{"arch": "transformer", "model": "sound classifier", "dataset": "single notes of musical instruments (NSynth)", "train_examples": 184686, "time_shift_ms": 50, "n_mels": 64, "hop_length": 160, "input": "mfcc", "spec_augment": false, "win_length": 512, "targets": ["source", "note"], "num_classes": [3, 94], "norm": "layernorm", "norm_position": "pre", "hidden_act": "relu", "mlp_ratio": 6, "head_dim": 48, "fused_qkv": false, "bias": "none", "qk_norm": false, "parallel_block": false, "inner_norm": false, "drop_path": 0.05, "subsampling": 2, "layers": 12, "width": 320, "positions": "relative_bias", "pooling": "attention", "label_smoothing": 0.2, "loss": "binary_cross_entropy", "head_dropout": 0.2, "init": "xavier_uniform", "residual_init": "none", "optimizer": "soap", "beta2": 0.999, "learning_rate": 0.003, "beta1": 0.9, "shampoo_beta": 0.999, "eps": 1e-08, "precondition_frequency": 25, "max_precond_dim": 1024, "one_sided": false, "adamw_lr_other_params": 0.0018, "max_steps": 2800, "batch_size": 64, "epochs": 1.0, "lr_schedule": "wsd", "decay_fraction": 0.2, "final_lr_fraction": 0.01, "warmup_steps": 140, "weight_decay": 0.1, "adamw_weight_decay_other_params": 0.01}
Rows from block 9 of a small sound classifier, named by matrix and row number. Rows with one number belong to one neuron. Each number is 128 + 24 x the weight over its row's rms, rounded and kept within 0 to 255. All counts start at 0. After the name is the row's rms in percent of the matrix's.
After each neuron's rows are labels from the 100 clips, of 14976, where the neuron reaches its highest value: "strongest on" is what is common among them. Only what is clearly more common there than usual is listed. The data: single notes of musical instruments (NSynth).
# fc1: MLP up (model.blocks.9.mlp.fc1.weight, 1920x320), inputs 216-269
# fc2: MLP down (model.blocks.9.mlp.fc2.weight, 320x1920, transposed), outputs 216-269

fc1.623 094 [150 121 172  93 130  86 121 139 110 123 121 152  88 111 162 152 128 130 134  95 105  70 139 130 195 159 175 153 167 151 103  84 122 147 143  97 135 153 129 115 100 155 104 153 156 162 109 102 154 123 136 113 104 138]
fc2.623 085 [137 145  89  97 108 167  78 187 158  95 110  68 174 107 127 142 127 146 175  87  96 112 155 118 124 141 110 108 123  88 160 153  87 149 123 172 162 103 139 133 122 133 141 108 126 103 132 142  95 169 140 121 120 128]
strongest on: octave 3; pitch class D#; note: D#3; source: electronic

fc1.318 070 [182 136 167 131 126 155  97 152 118 133 146 107 121 135 132 104 142 135 186 104 175 141  79 120 138 157 156 112 108 161 136  95 118 140 114 169 118 142 125 142 130  92 145 117 129 122 125 142 133 113 128  82 125 123]
fc2.318 059 [153 157  87 125 105 125 125 141 117 101 135 100 118 120 131 113  95 135 101 146  95  91 155 149 125 133 144  91 117  85 100 107 112 114 128  93 125 159 105 114 133  94  86 129 122 109 146 114 127 119 156 139 132 141]
strongest on: source: electronic; organ; pitch class B; note: B3

fc1.510 081 [159 157 147 105 134 145 140 146 157 133  89 107 137 101 170 149 134 162 115 107 163 104 112 134 127  88 158 102  99 155 131 116 106 142 133 128 125  79 101 111 124 100  99 118 124 132 121 102  81 104 143 108 166 142]
fc2.510 084 [130 140  96 141 106 129 104 150 137  84 122 158 126 119 170 121 138 110  96 101 126 164 140 155 116 101 160 125 131  90 112 155 116 119 114 197 105 152 155 118 138 135  79 107 145 110 115 160 127 140 148 143 100  82]
strongest on: pitch class F; octave 2; note: F2

fc1.505 081 [103 120 120 128 142 126 103 106 111 156 158 110 146 111 110 123 172 151 119  91 186 155 105 139 119  97 108 166 158 144 132 132 127 133 195 133 121  81  97  91 145 112 115 127 104 132 156 119  97 132 117 119 142 131]
fc2.505 074 [155 138 146 137 109 147 130 120 159 104 102  52 139 154 126 113  97 145  84 124 135 153 125 135 135 162 129  91 124 102 128 139  97 101 151 145 143 101 141 116  86 135  91 166 134  94 150 139 101 153 130 116 163  95]
strongest on: pitch class F; octave 2; note: F2

fc1.251 144 [162  83 140 121 120 115 119 148 202 146 132  74 111 118 126 140  82 121 144  75 109 125 142 114  98 136 107 126 107 112 126  90 100 132 154 140 110 132 136 120 108 140 113 116 111 131 156 138 127 165 128  94 106  75]
fc2.251 154 [127 126 114 121 132 154 121  98 117 104  70 136 153 137 111 140 129 163 141 163  91 154 128 124 137 138 158  89 121 111  91 150 124 126 110 126 162 136 141 158 132 136 138 111 108 119 148 148 104 128 148 163 149 112]
strongest on: pitch class C; octave 8; note: C8

fc1.546 119 [130  69  83 129 123 112 132 139 115 127 115  54 145 114  92  88 130 118 106 143 136 113 106 163  92 130 142 136 116  91 128 147 131  95 117 122 107 115 176 119 149  96 103 128  93 114 107 117 112 145 109 118 100  89]
fc2.546 109 [157 109 124 135 120 156 141 127 145 119  92 174 145 126  87 149 109 138 151 174 120 143 160 117 141 147 116  97  99 104 131 124 107 140 136  91 129 111  95 136 122 111 150  86 160 134 134 144 113 139 117 142 142  81]
strongest on: pitch class C; octave 2; note: C2; octave 1

fc1.527 076 [127 110 143 117 135 123 148 110 161 135 156  80 132 163 131 153 160 104 137 115 110 140 122 167  94 136 135  83 145 101 120 152 121 139 145 141 126 128 123 110 125 108 146 141  90 125 173 147 163 162 121 160 120 168]
fc2.527 063 [150 127 106 125 110 135  92 149 129 129 107 131 120 125 130 147 126 173 148 100 117 130 113 113 158 149 114 109 129 133  95 132 115 123 126 136 130 131 127 173 166 131 144  88 141 143 113 120 112 109 142 108 131  84]
strongest on: acoustic; string; note: D5; pitch class: D

fc1.153 128 [ 99 129 145 125 124 107  98 137 162 150 136 109 104 152  89  97 152 147 151  69  95 147 122 151  92 150  84 146 122 107 121 116 159  96 108 161 132 152 100 129 138 114 141 123 111 136 114 125 118 167 134 110  94  56]
fc2.153 155 [165 121 105 132 116 127 123 128 132  86  93 132 152 105 148 150 124 116 120 169 121 133 143 134 167 128 146  94 115 127  97 145 107 130 156  99 131 116 163 153 123 116 151 120 103 117 165 129 109 107 144 158 133 128]
strongest on: synthetic; bass; octave 7

fc1.333 089 [109  90 131 126 106 153  78 106 117 121 109 128 137 119 145 103 163 133 122 138 140 133 111 134 107  75 138 101 121 145 146 145 120 139 158  80 134 116 129 162 115 113 144 128 163 127 122 134 110 126  97  91 132 103]
fc2.333 085 [143 113 130 146 134 110 139 127 178 101 141 100 108 130  75 135 118 171 126 107 112 101 130 154 120 131 135 102 141 155 126 131 133 144 101 131 116 121 115 153 139 111 118 111  84 137 129 144  92 177 117 147 117  96]
strongest on: pitch class B; octave 4; note: B4; organ

fc1.711 062 [150 114 110 111  79 136 132 154 148 153 111 144  89 163 145 133 147  95 125 100 140 116 109 153  79  90 104 146 148  95 153 162 164 122 131  93  95 114 124 144  92 104 108 111 144 104 150  98 123 120  98 102 144  83]
fc2.711 062 [113 119 115 130 114 147  95 127 119 124 100 136 159 100 105  93 109 107 163 140 111 116 139 142 167 120 125 128  93 117  79 106 138 105 126 122  99 144 141 140 125 139 169  99 119 160 112 158  95 138 146  87 116 148]
strongest on: source: electronic; octave 2; organ; note: D2

fc1.755 072 [155 107 110 129 123 122 130 143 100 106 144  94 170 115 177 118 138 133 108 113 111 114 101 128 171 102 139 110 177 174 124 120 119 175 114 136 106 141 117  99  87 143 118 178 135 164 122 131 151  76 147 113 158 159]
fc2.755 064 [168 100 110 139  95 104 100 108 110 132  80 120 129 110 118 118 145 144 166  69 136 130 118 117 115 140 118 131  95 110 120 119 119 161 156 103 156 133 128 120 118 116 116 137 135 125 109 144 151 133 114  96 120 138]
strongest on: octave 2; pitch class G#; note: G#2; note: G2

fc1.457 106 [124 149 128 137 161 124 122 140 154 167  99 148 142 153 163 118 132 121 136  89 146 103 111 156 143 141 111 108 114  99 122 138 107 103 139  99 140 102 149 108  99 140 107 110 125  81 130 110 122 112 133 151 116 136]
fc2.457 109 [115 115 110 146 111 131 119 126 149 162 127 168 116 158 109 130 130 125 159 150 127 140 125 110 146 110 172  78 116 146  85 136 115 144  95 145 133 123 156 163 105 113  94 140 111  91 120 134 115 130 117 120 144  94]
strongest on: octave 7; pitch class D#; note: D#7

fc1.523 081 [160 121 152 149 102 114  98 163 150 124 134 138 104 105 140 121 191 122 159  84 131 114 133 150 158 134 103 106 126 142 102 124 112 133 121 116 116 101 126  93 132 170 123 114  89 116 128 154 125  90  85 129 176 148]
fc2.523 066 [ 99 109 104 138 138 144 126 100 182 121 116 100 128 129 106 162 129 133 142 147  98 147 119 105 132 178 151  87 112 146  99 115 128 130 143 162 123 129 164 115 140 127  95 127 133 132 155 124 105 164 138 119 131  99]
strongest on: octave 7; pitch class D#; note: D#7

fc1.255 084 [108  94 127 103 113  81 164 113  86 155 111 135 130 134 132 127 148 151 113 103 125 118 196 115 150 177 134 125 140 140 104 128 117 126 121 108 130 169 139 111 124 129 114  90 148 105 123 153 131 140 129 115 140 150]
fc2.255 074 [134 151 122 169 100 136 130 123 132 147  96 114 158 128  97 162 141 145 136 108  63 140 141 106 169 111  92 140  97 130  82 145 139 116 137 146 122 134 151 153 120 111  81 147 103 128 123 161 164 135 130 178 135 133]
strongest on: acoustic; pitch class E; octave 5; note: E5

fc1.609 097 [143  63 140 109 110 112 131 125 141 119 115 124  90 134 106 139 138 125 149 129 142  73 154 170 121 160 111 102 135 130 104 110 127  99 131 133 129 177 168 104 130 122  84 118 143 134  87 118 147 110 103 117 129 131]
fc2.609 099 [150 109 120 133 131 145 123 152 139 117  93 137 140 109  68 153 151 133 164 124 117 150 152 122 149 118 131 118 135 175 130 134 106 120 140  93 138 122 101 117 151 116 106 123 119 109 176 123 121 142 106 137 166  91]
strongest on: octave 7; pitch class E; note: E7

fc1.319 101 [108 127 157 150 127 108  96 130 107 110  77 134 162 126 145 154 124  71 123 194 146 157 162 146 159 103 102 128 126 148 117 100 120 125 153 159 117 156 100 106 113 157 158  99 165 129 137 128 153 140 156 125 116 155]
fc2.319 087 [118 119 127 145 109 128 100 137 166 107 111 119 107  88  93 149 151 180 163 135  69 131 138 136 141 171 134 128 120 152 134 112 119  90  80 106 147 113 103  95 143 139 113  94 104 119 154 171  73 151 124 127 117 100]
strongest on: pitch class F#; source: electronic; octave 6; note: F#6

fc1.712 201 [151 151 117 136 137 138 104 118 125 147 156 125 115 151 106 112 135 132 119 146 132 119 117 190 124 133 151  89 104 159 124 101 140 169  94 121 140 116 132 115  72 145  97 118 130  95 140 110 157 151 198 143 124 142]
fc2.712 239 [108 116 130 147  87 116 123 146 131 105 119 139 102 146 149 123 124 114 149 102 117 153  93 146 130 139 134  91  95 144 122 129 114 112 100 107 103 158 133 132 154 110 105 103 126 118 138 141  90 142 116 142 167 123]
strongest on: octave 7; pitch class D#; note: D#7

fc1.678 149 [149 124 166 156 121 119 110 170 180 128 117  89 124 146  80 117 114 131 155 102 113 131 139 150 109 158  99 132  95 160 136 102 117  97 132 142 120 131 116 110 134 131 135 116 130 138 143 118  99 169 128 105  74  68]
fc2.678 171 [133 111 108 134 113 159 137 100 122 100  94 166 145 112 127 151 131 137 141 179  85 142 128 129 134 126 134 110 119 105  86 146 114 128 128 121 117 131 129 176 132 117 132 105 115 128 167 135 104 126 149 143 151 123]
strongest on: octave 7

fc1.366 103 [136 134 159 144 111 157 119 135 149 174 158  79 123  92 134 122 104 173 138  45 108 134 142  99  97 132  99 138 121 123 139 153 114 106 124 135 142 114 148  97 124 149  97 115  90 110 102 187 152 116  88 117 129 124]
fc2.366 071 [118 120  69 112  90 114 124 118 119 101 108 159 135 116 127 112 108 109 121 139  72 154 141 109 145 120 132 117 153  94  99 132  92 113 142 103 134 105 117 150 129 118 111  95 126 128 134 104 121 135 144 143 160 112]
strongest on: acoustic; string; pitch class A

fc1.262 060 [119 110 126 156 136 164 103 119 126 132 123 151 102 109 125 143 168 117 107 124 134 127 160 163 125 145 113 121 116 165 173 106 121 167 129 106 152 118 112  89 121 153 139 158 143 177 101  75 163 115 182 100 128 146]
fc2.262 063 [115  87 110 148 123  94 137 138 126 125 122 150 117 116 128 100 160 147 109 119 118 107 113 147 154 114  96 124 152 134 115 119  77 106  98 151 126 158 117 118 117 151 101 130 126 126 158 110 154 155 103 118 171 130]
strongest on: pitch class A; octave 4; note: A4

fc1.254 119 [106 109 101  95 109 136 168 115 116 122 141 122 159 177 161 125 186  92 115 133 140 129 121 107 162 128 121  97 140 115 111 138 174 132 163 129 112 116 119  98 121 172 118 143 100 154  94 136 139 106 135 134 171 162]
fc2.254 133 [167  94 145 117 122 135 123 168 173  94 135 123 109 164 114 125 117 123 137 105 113 142 140 140  95 145 104  90 105 158  79 126 109 118  99 141 153 179 114 148 143 138 189 101 117 126 130 153 114 137 153 161 117  85]
strongest on: octave 3; pitch class G; note: G3; pitch class: G#

fc1.137 090 [122 138  61 128 158 132 126 123 125 118 112  96 140 122 121  76  99 112 134 133 110 120 106 100  90 114 151 116 108  85 150  92 104 135 120 133 107 161  86  76 111 134 114 124 120  95 143 140  87 154 116 131 119  85]
fc2.137 082 [114 104 107 123 113 120 152 138 163 147 132 110 141 152  86 156 108 135 129 113 102 146 162 119 148 154  93  72 107 108 109  76 117 118 125 106 172 135  99 106 114 123 152 152 154 140 149 128 135 146 121 129 136 109]
strongest on: octave 2; pitch class C; note: C2

fc1.361 149 [159 133 165 116 164 172  95 115  92 135 162 128 125 110 140 138 117 137 112 123 134 145 148 131  59 161 106 113 131 145 131  94 137 113  97 134 121  69 132  76 136 175 138 138 150 145  84 127 117 154  93 141 116 122]
fc2.361 182 [121 141 121  82 139 131 134 115 152 160 149 121 139 150  94 141 152 108 129 129 112 123  96 115 103 133 119 110  97 124 136 106 106 116 161  84 154 127 147  90  90 128 106  94 134 152 139 143 108 119 138  80 105  89]
strongest on: pitch class A; acoustic; octave 3; note: A3

fc1.72 097 [150 125 143 133 124 132 133 142 204 168 137 104 122 134  93 160 127 166 140  94  83 113 114 151 116 168 114 134 103 139 112 116 116 159 150 110 103 111  98 104 120 144 117 104 121 148 124 107 117 128 121  98 117  98]
fc2.72 117 [132 114  96 132 118 166 117 103 113  96  95 152 136 102 120 137 107 128 139 148 114 130 147 118 140 126 126  98 126 107  96 140 114 121 107 129 140 130 149 196 137 110 122 118 103 127 142 156 120 149 156 133 145 107]
strongest on: source: electronic; octave 4; pitch class F#; note: F#4

fc1.737 137 [ 98 128 162 125 129 121 101 155 187 154 139  92 132  99 153 150 110 138 180  56 108 120 155 117 125 139 117 106  99 136 103 166  79 140 120 132 127  87 142 130 120 148  93 126 135 151 143 157 133 151 115 101 162 114]
fc2.737 135 [148 128 122  93 120 144 137 101 133  85 110 130 121 138 107 121  82 146 120 130  74 154 117 102 126 141 141 138 128 110 120 139 124  99 126 104 142 151 120 150 105 112 126 104  92 116 127 154 132 134 143 137 144 107]
strongest on: acoustic; string; pitch class: F; note: F2

fc1.337 070 [119  80 146 169 121 120 162 153 107  96 118 131 137  97 159 146 138 116 125 161 104 136 143 136 131 108 125 144 129 161 138 119 176 146 146 103  94 129 138 129 117 164 136 137 114 162 112 132 126 119 141 168 158 111]
fc2.337 061 [129 143 116 132  89 153  89 168 112 132 132 174 133 104 103 132 124 120 183  85 140 126 147 103 137 154 137  87 149 112  86 159  98 112  97  87 121 161  94 115 143 129 140 119 141 173 114 150 130 156 149 122 157 122]
strongest on: octave 2; pitch class D#; note: D#2; note: D2

fc1.243 087 [142 102 136 133 130 109  92 152 145 103 159 118  88 127 111  96 131 157 156  94 166  75 125 144 122 169 132 136 146 107 113 131 123 141 121 144 138 141 102  98 165  91 141 140 160 108 153 103 114 120 124 136 144 131]
fc2.243 091 [123 129 140  94 132 122 130 106 122 126  95 135 153 128 128 161 124 162 114 122  85 150 121 124 122 119 140 117 127 118 142 128 161 102 150 123 137 154 149 176 155 119 133 135 120 153 136 153  74 126 156 145  89  84]
strongest on: pitch class A; octave 4; note: A4

fc1.668 113 [104 130 107 118 157 125  95 130 151 110 149 106 101 139 132 142 127 144 138 113 136 130 144 124 139 153 100 171  97 125 194 122 119 133 126 134 126  98 130  82 137 103 138 108 154  93 155 141  96 107 129 110 121 154]
fc2.668 114 [140 141 129 178  97 135 113 152 177 148 100 122 125 114 126  95 114 136 132 138 134 107 104 125 145 101 142 107 104 151  94 164 124 112  96 125 119 160 127  98 135 101 109 106  73  94 116 106 165 118 101 148 116  93]
strongest on: octave 6; pitch class G#; note: G#6

fc1.559 136 [ 98 137  56 115 121 117 144 149 139  73 170 151 137 123 122  40 147  74 129 126 124  68 136 167 175 105 112 120 121 106 120  87 110 125 118 126  98 123 146 135  68 131 108 179 136 143 141  85 116 134 165  76 140 146]
fc2.559 157 [131 112 117 137  99 142 139 147 132 163  95 138 145 155 114 100 122 150 141 111 107 104 152 121  98 110 146 124 135  97  90 141 145  92 131 130 146 142 139 169 147 129 119 104 105 149  99 129  86 119 143 138 128  76]
strongest on: pitch class B; octave 5; note: B5

fc1.691 073 [150 117 154 119  84 132 136 112 152 113 134 128 117 102 164 149 135 109 127 106  98 103 118  84 123  82 115 127 155 112 119 118 152 117  94 133 112 135  88 105 120 168 134 129 128 130 104 172 103 129 128 147  76 140]
fc2.691 084 [ 99 124 111 141 101 103 176 146 127 145 137 111 126 114 135 123  99 169 132 112 124 154  82  73 120 106 120 126 144 160 114 138 113 118 123 103 127 186 157 147 151 132  95 145  87 130  90 168  84 157 112 129  92 135]
strongest on: pitch class C; octave 7; note: C7

fc1.34 066 [ 91 123 139 150 153 116 159 100 129 149  87 120  98 149 133 102 155 115 100 102 132 111 116 128 107  88 124 100  84  74 112 117 130  91 138  96 102 152  79 110 117 144 107  78  84 151 128 175 151 113 134 130 123  54]
fc2.34 065 [158 108 116 100 126 159  79 170 109 125 119 129 121 143 127 184 133 187 107 112 111 142 113 126 117 105 164 141 132 139  81 134 118 154 125 152 130 131 169 100 159  92 115 103 132 123 169 126 135 102  92 157 130 142]
strongest on: octave 7; pitch class F; note: F7; note: C#6

fc1.692 080 [ 89  91 118 104 114 116 137 141 142 102 134  89 134 112  96  75 129 154 139 153 120 101 144 164 105 139 132 139 109  99 139 158 134 154 112 136 115 126 138 115 151 164 155  80 117 126 148  96 156 147  96 166 105 156]
fc2.692 069 [142 107 131 135 107 141 142 102 146 123  67 158 138 131 142 151  80 137 154 115 100 148 146  86 139 127 142 143 124  90  83 174  81 106 151 133 129 156 115 165 143  92 130 120 161 164 144 155  98 113 144  92 108  89]
strongest on: octave 6; pitch class G; note: G6; pitch class D

fc1.592 236 [108 148 152 114 120 138 139 150 197 145 144  87 115 107 125 112  99 153 126  74 101 116 128 105 109 148 114 122 100 144 120 159  98 104 113 125 129 137 108 119 120 123  89 131 118 105 134 137 135 164 103  87 143  99]
fc2.592 213 [148 131 129 121 111 125 122 110 102  99  99 118 115 126 102 133 113 145 127 122  95 136 135  99 133 153 136 117 144  92 104 136 115 148 124 119 136 118 134 160 110 127 123  91 122 110 140 141 100 123 132 144 149 109]
strongest on: acoustic; pitch class G#; note: G#4; note: C#5

fc1.33 065 [ 99 139 155 100 104  98 127 101 162 118 102 114 118 104 139 101 168 121 117 111 104 141 104  78 152 105 114 150 113 146 157 127 123 130 169 147 103 144  93 116 128 162 103 111 138 174 145 140 125 140  92 124 141 126]
fc2.33 059 [149 102 114 122 147 110 176 173 151 104 142 104 131 132  88 142 124 122 144 107 144 140 176 161 105 160 119  87 117  99 124  85 118 134 134 137 114 164 104 126 141  82 138 121  88  81 132 151 131 148 146 107 146  92]
strongest on: acoustic; pitch class G; note: G4; note: F2

fc1.750 116 [122  77 105 144 137 120 101 169 117 125 123 107 125 134  90 127 151 118 130 147 121 130 135 106  97 147 153 136  77 183 127 123 120 207 129  99 105 127 116 128 181 137  99 110 106 128 106 153 121 121  95 121 100 150]
fc2.750 118 [151 149 152 143  83  99  90 165 140 130  88 128 106 126 120 170 110 181 159 103 148 130 114 139  87 172 106  80 136 136 139 159 140 102 111 101 136 171 139 137 154  97 121 122 116 109 126 114 129 133 121 127 159 102]
strongest on: pitch class C#; octave 4; note: C#4; source: electronic

fc1.126 093 [122 109  48 139 158 117 123 140 147 126 136 156 131  94 147 127 137  98 107 116  96 142 123 105 160 158 100 117 119 152 162  89  97 140  82 125 133 136 131  72 160 121 147 125  97  76 157 107 126 114 151 147 100 132]
fc2.126 086 [147 140 128 149 105 155 130 197 171  94 148  99 152 143 145 101 112 139 131 141 109 156 134 125  79 136 142  87 105 130 139 129 150 143 102  88 154 191 139 108 116  78 148 129 138 122 163 137 106 131  53 108 101 112]
strongest on: octave 6; pitch class G#; note: G#6; note: C4

fc1.514 078 [ 74 135 104 148 114 111  98 126 142  99 146 132 116 159 109 164 122 105 135 100 134  96  95 122 142 156 136 135 125 110 136 123  99 138 120 131 112  81 167 136 119 110 112 132 101 107 146  88 153 154 106 112 144 131]
fc2.514 073 [ 89 101 146 174 141 129 146 104 145 108 109 138 163 141 125 146  75 153 107 116 101 130 157 162 100 140 129 107 116 152 110  97  98 146 136 172 133 170 166 166 178 106 107  98  83 107 152 136 111 147 142 109 110 116]
strongest on: acoustic; pitch class E; note: E3; note: B5

fc1.480 083 [115  94 136 155  98 137 104 152 170 132 136 121 110 138 170 123 134 150 127 159  92 133  74 169  75 123  61 118 152 126 146 149 182 111 165 157 117 120 117 163 108  66 116 126 123 131 122  90 157  98 144 135 183 124]
fc2.480 098 [146 124 142 124 109 143 102 145 159 147 126 101 160 155  89  97 152 101 129 122  97 118 120 152 128 111 152  99 100 127 119  79 107  96 132 111 164 125 160 135 103  91 123 129 123 108 101 154 105 145 138 137 112 101]
strongest on: octave 6; pitch class B; note: B6; note: A6

fc1.735 065 [138  84 157 133 127 144 101 120 144 139 119  68 163 146 125 128 131 124 129 150 127 146 146  95 130 112 118 135 145 112 105 129  98 134 147 148 145 130 149 104  79 117 159 161 109 105 129 129 148 205 117 168 116 134]
fc2.735 061 [ 96  90 103 168 138 171 143 103 122 160 157 146 117 135  87 142 153 168 130 108 131 123 129 149 105 161 155  88 108 133 130 160 109 120 139 131 126 101 145 141 131 136  92  86  95 172 125 146  82  83 168 164 139 132]
strongest on: pitch class B; octave 2; note: B2; bass

fc1.76 076 [126 134 127 149 123 102 159  98 147 116 169 143 112  97 183 103 107  66  93 145 157  81  81  99 125 115 117 112 188 145 141 109 132 125  82 125 115  69  98 154 132 103 117 149 111 134  93 101 100 141 124 113  95 111]
fc2.76 076 [140  89 101 133 136 129 104 113 138 116 118 129 148 130  85 139 129 153 142  88 123 176  89 172 110 131 134 115  71 121  91 142 130 125 117 141 125 114 154 121 113 143 123  77 124 132 177 115 122 171 162  96 128  92]
strongest on: octave 2; pitch class D; note: D2; pitch class: C#

fc1.133 103 [114 147 150  99 140 137 107 175 208 160 142 100  96 125 152 122 119 153 179  65 120 121 173 132 134 105 124 162  79 155 124 158 141 147 149 102 148  86  91 141 148 157 114 134  87 115 148 110  86 134  98 135 145 149]
fc2.133 103 [148 127 103 118 121 148 125  92 112 120 105 144 129 100  99 159 121 104 118 167 105 148 136 116 139 140 133  85 166 121 101 142 103 127  98 137 113 149 131 161 125 136 150  82  95 116 146 139 122 120 182 113 156  97]
strongest on: pitch class F; octave 3; note: F3; acoustic

fc1.459 079 [ 74 125 181 188  76  81  74 172 129 159 107 132  91 145 120 130 117 136 184 137 117 116 147 127 156 170  91  94 177 165 134 171 136 142 133 147 148 106 141  63 110 107  88 124  95 125 142 122 148 172 107 124 111 131]
fc2.459 074 [ 77  96 153 135 112 119 114 119 123 111 110 139 145 113 140 128 129 167 186 155  79 119 131 161  92 130 140 117 103 130 115  98 121 126 143  99 139 160 148 105 163 103 121 106 162 149 161  98 120 142 135 119 169 109]
strongest on: octave 3; pitch class C#; note: C#3; instrument family: organ

fc1.164 103 [152 144 125 119 162 134 120 120  81 120 153 141 145  91 165 150 184 118 148 121 157 138 175 124 103 166 145 121 123 166 102 115 137 141 132 127 106  65 113 116 134 182 115 173 161 139 103 136 106 123 140  77 138 165]
fc2.164 102 [133 151 128 125 119 109 107 123 120  91 114 148 147 107 125 161 150 149 170  78 103 155  88 131 121 120 117  78 134 129 100 113 140 131 130 133  96 151 127 137 182 109 113 152 119 128 169 128  98 122  86 147 155 109]
strongest on: octave 2; mallet

fc1.191 091 [113 159  95 173 173 119 170 110 138 104 168 115 116 146 171 127 133 118  88 191 145 122 130 155 122 134 120 154 161  93 139 130 165  97 143 143 121  89 146  99 106 152 142 106 127 116 125 136 107 118 126 100 152 155]
fc2.191 103 [115 101  91  96  98 116 113 105 128  97 109 157 141  71 110 113 106 121 102 130  97 147  78 137 122 109 140 101 128 109  80 100 157 118  84 119 128 171 113 111 147 148  98 122 118 155 126 120  86 149 135 162 126  76]
strongest on: synthetic; octave 2; bass; octave 1

fc1.482 088 [121 120 154 136 114 107  84 151  44 134 121 103 139 111 144 115 160 100 100 103 142 126 133 122  99 120 137 110 118 161 145 119  97 167 133 106  98 148 114  90 159 145 122 124 159 136 117 142 149 140 135 140  72 111]
fc2.482 072 [111 138 125  93 142 152 103 170 169 121 120 154 157 121 116 162 124 157 165 115 120 122 110 152 125 121 141 100 114 105 149 146 125 132 149 137 159 112 131  98 160 139 106 103 119  88 168 134 122 164 134  86 116 135]
strongest on: octave 7; pitch class C#; note: C#7; note: A7

fc1.65 074 [108 111 150 101 150 140  93 126 105 180  83 109 125 110 168  93 109 151 130 123 142 150 104 135 156 147 109 124 109 112 127 100 110 112 146 148 159 130 124 119  76 138 125  87 118 117 130 180 137 113 110 166 126 166]
fc2.65 075 [159 146 121 159 118 127 131 148 134 135 120 160 131  99  97 161 139 168 144 136 112 128 156 140 134 148 127 109  97 151 105 156  93 158 141 130 111 144  87 141 168 117 104 105 128 124 136 136 114 132 123 136 127  87]
strongest on: pitch class F#; octave 6; note: F#6; note: F#4

fc1.423 051 [140  82 161 151 126 126 117 110  88 135  96  84 125 139 121 133 154 117  87 169 109 112 136 160  68 151 118 167 121 108 122  95 166 129 168 137  90 128 105 146 144 137 172 120 116  94 107 147 106 135 148 116 151 136]
fc2.423 052 [150 124 135 121 130 119 116 107  95 125 134  99  94 127 154 116  93 147 119  87 110 117 120  89  80 101 143  97 108 122 115 109 102 126  83 127 132 113  89 160 145  85 118  79 109 111 154 124  78 109 122  94 144 134]
strongest on: pitch class C#; octave 4; note: C#4

fc1.316 116 [128 119 186 142 113 136  51 109  97 110 115  91 117 149 109 182 119 120 137 126 126  99 137 166 114 185 116 126 147 117 121  99 110 132 160 141 135 115 146 113 125 116 104 114  93 150 150  98 186 154 154  93 145 121]
fc2.316 101 [122 133 118 145 135 166  94 139 148 139  93 135 130 142 133 125 116 117 165 110 103 148 146 159 144 122 147 100  93 108 105 134 139  88 132 125 140 168 119 148 124 130 161  92 100 116 139 131 120 149 145 162  88  84]
strongest on: source: electronic; pitch class F#; note: F#2; note: D7

fc1.531 081 [ 91  68 144 142 138 108 131 110  97 162 147 135 138 155 141 166 139 133 125 113 174 133 134 124 127 148 121 121 119 128 160 166 125 146 135 132  99  88 173 116 136 148 151 150 107 130 123 139 170 140 100 121 120 152]
fc2.531 087 [118 141 158  99  96 155 110  85 190 133 132 121 130 131 130 136 112 119 129 122 122 159 100  88 154 135 136 150  97 115 134 113 105 128 133 182 180 136 146 140  97 181 156  55 131 130 132 171 130 115 138  98 121 118]
strongest on: octave 3; pitch class E; note: E3; acoustic

fc1.733 076 [139 122 126 113 107 174 115 144 109 150 118 122 128 155 138 125 161 119 117 105 131 140 142 138 102 105 133  95 110 150  93 114 110 121 176 133  92  95 125 136 112 160 101 167 116 135 133 168 121 146 154 101 114 160]
fc2.733 075 [188  88 147 117 115 121 125 128 137 132 126 120 138 124  89 104 109 136 157 116 116 150 113 133 125  86  90 128 145 118  72 163 118  96 117  94 156 153 101 144 140 149  95  85 137  97 168 135 100 152 148 133 128  93]
strongest on: octave 3; pitch class B; note: B3; acoustic

fc1.483 087 [133 136 154 155 128 146 177 129 164 130  99 100 152  94 115 156 112  89 129 102 131 151 126 132 151 109 176 155 156 137  78  83 123 130 115 161 149  94  88  95 128 142 173 141 117 169 108 160 135 163 137  85 140  93]
fc2.483 068 [ 97 115 150 165 117 150 137 153 110 120 120 134 127 124 127 161 108 154 180 155 103 146  71 120 144 145 142 110  97 134 100 137 123 125 120 106 132 143 127 144 150 112  99 104 114 149 128 139  95 104 111 136 157 126]
strongest on: pitch class F; octave 6; note: F6; octave 7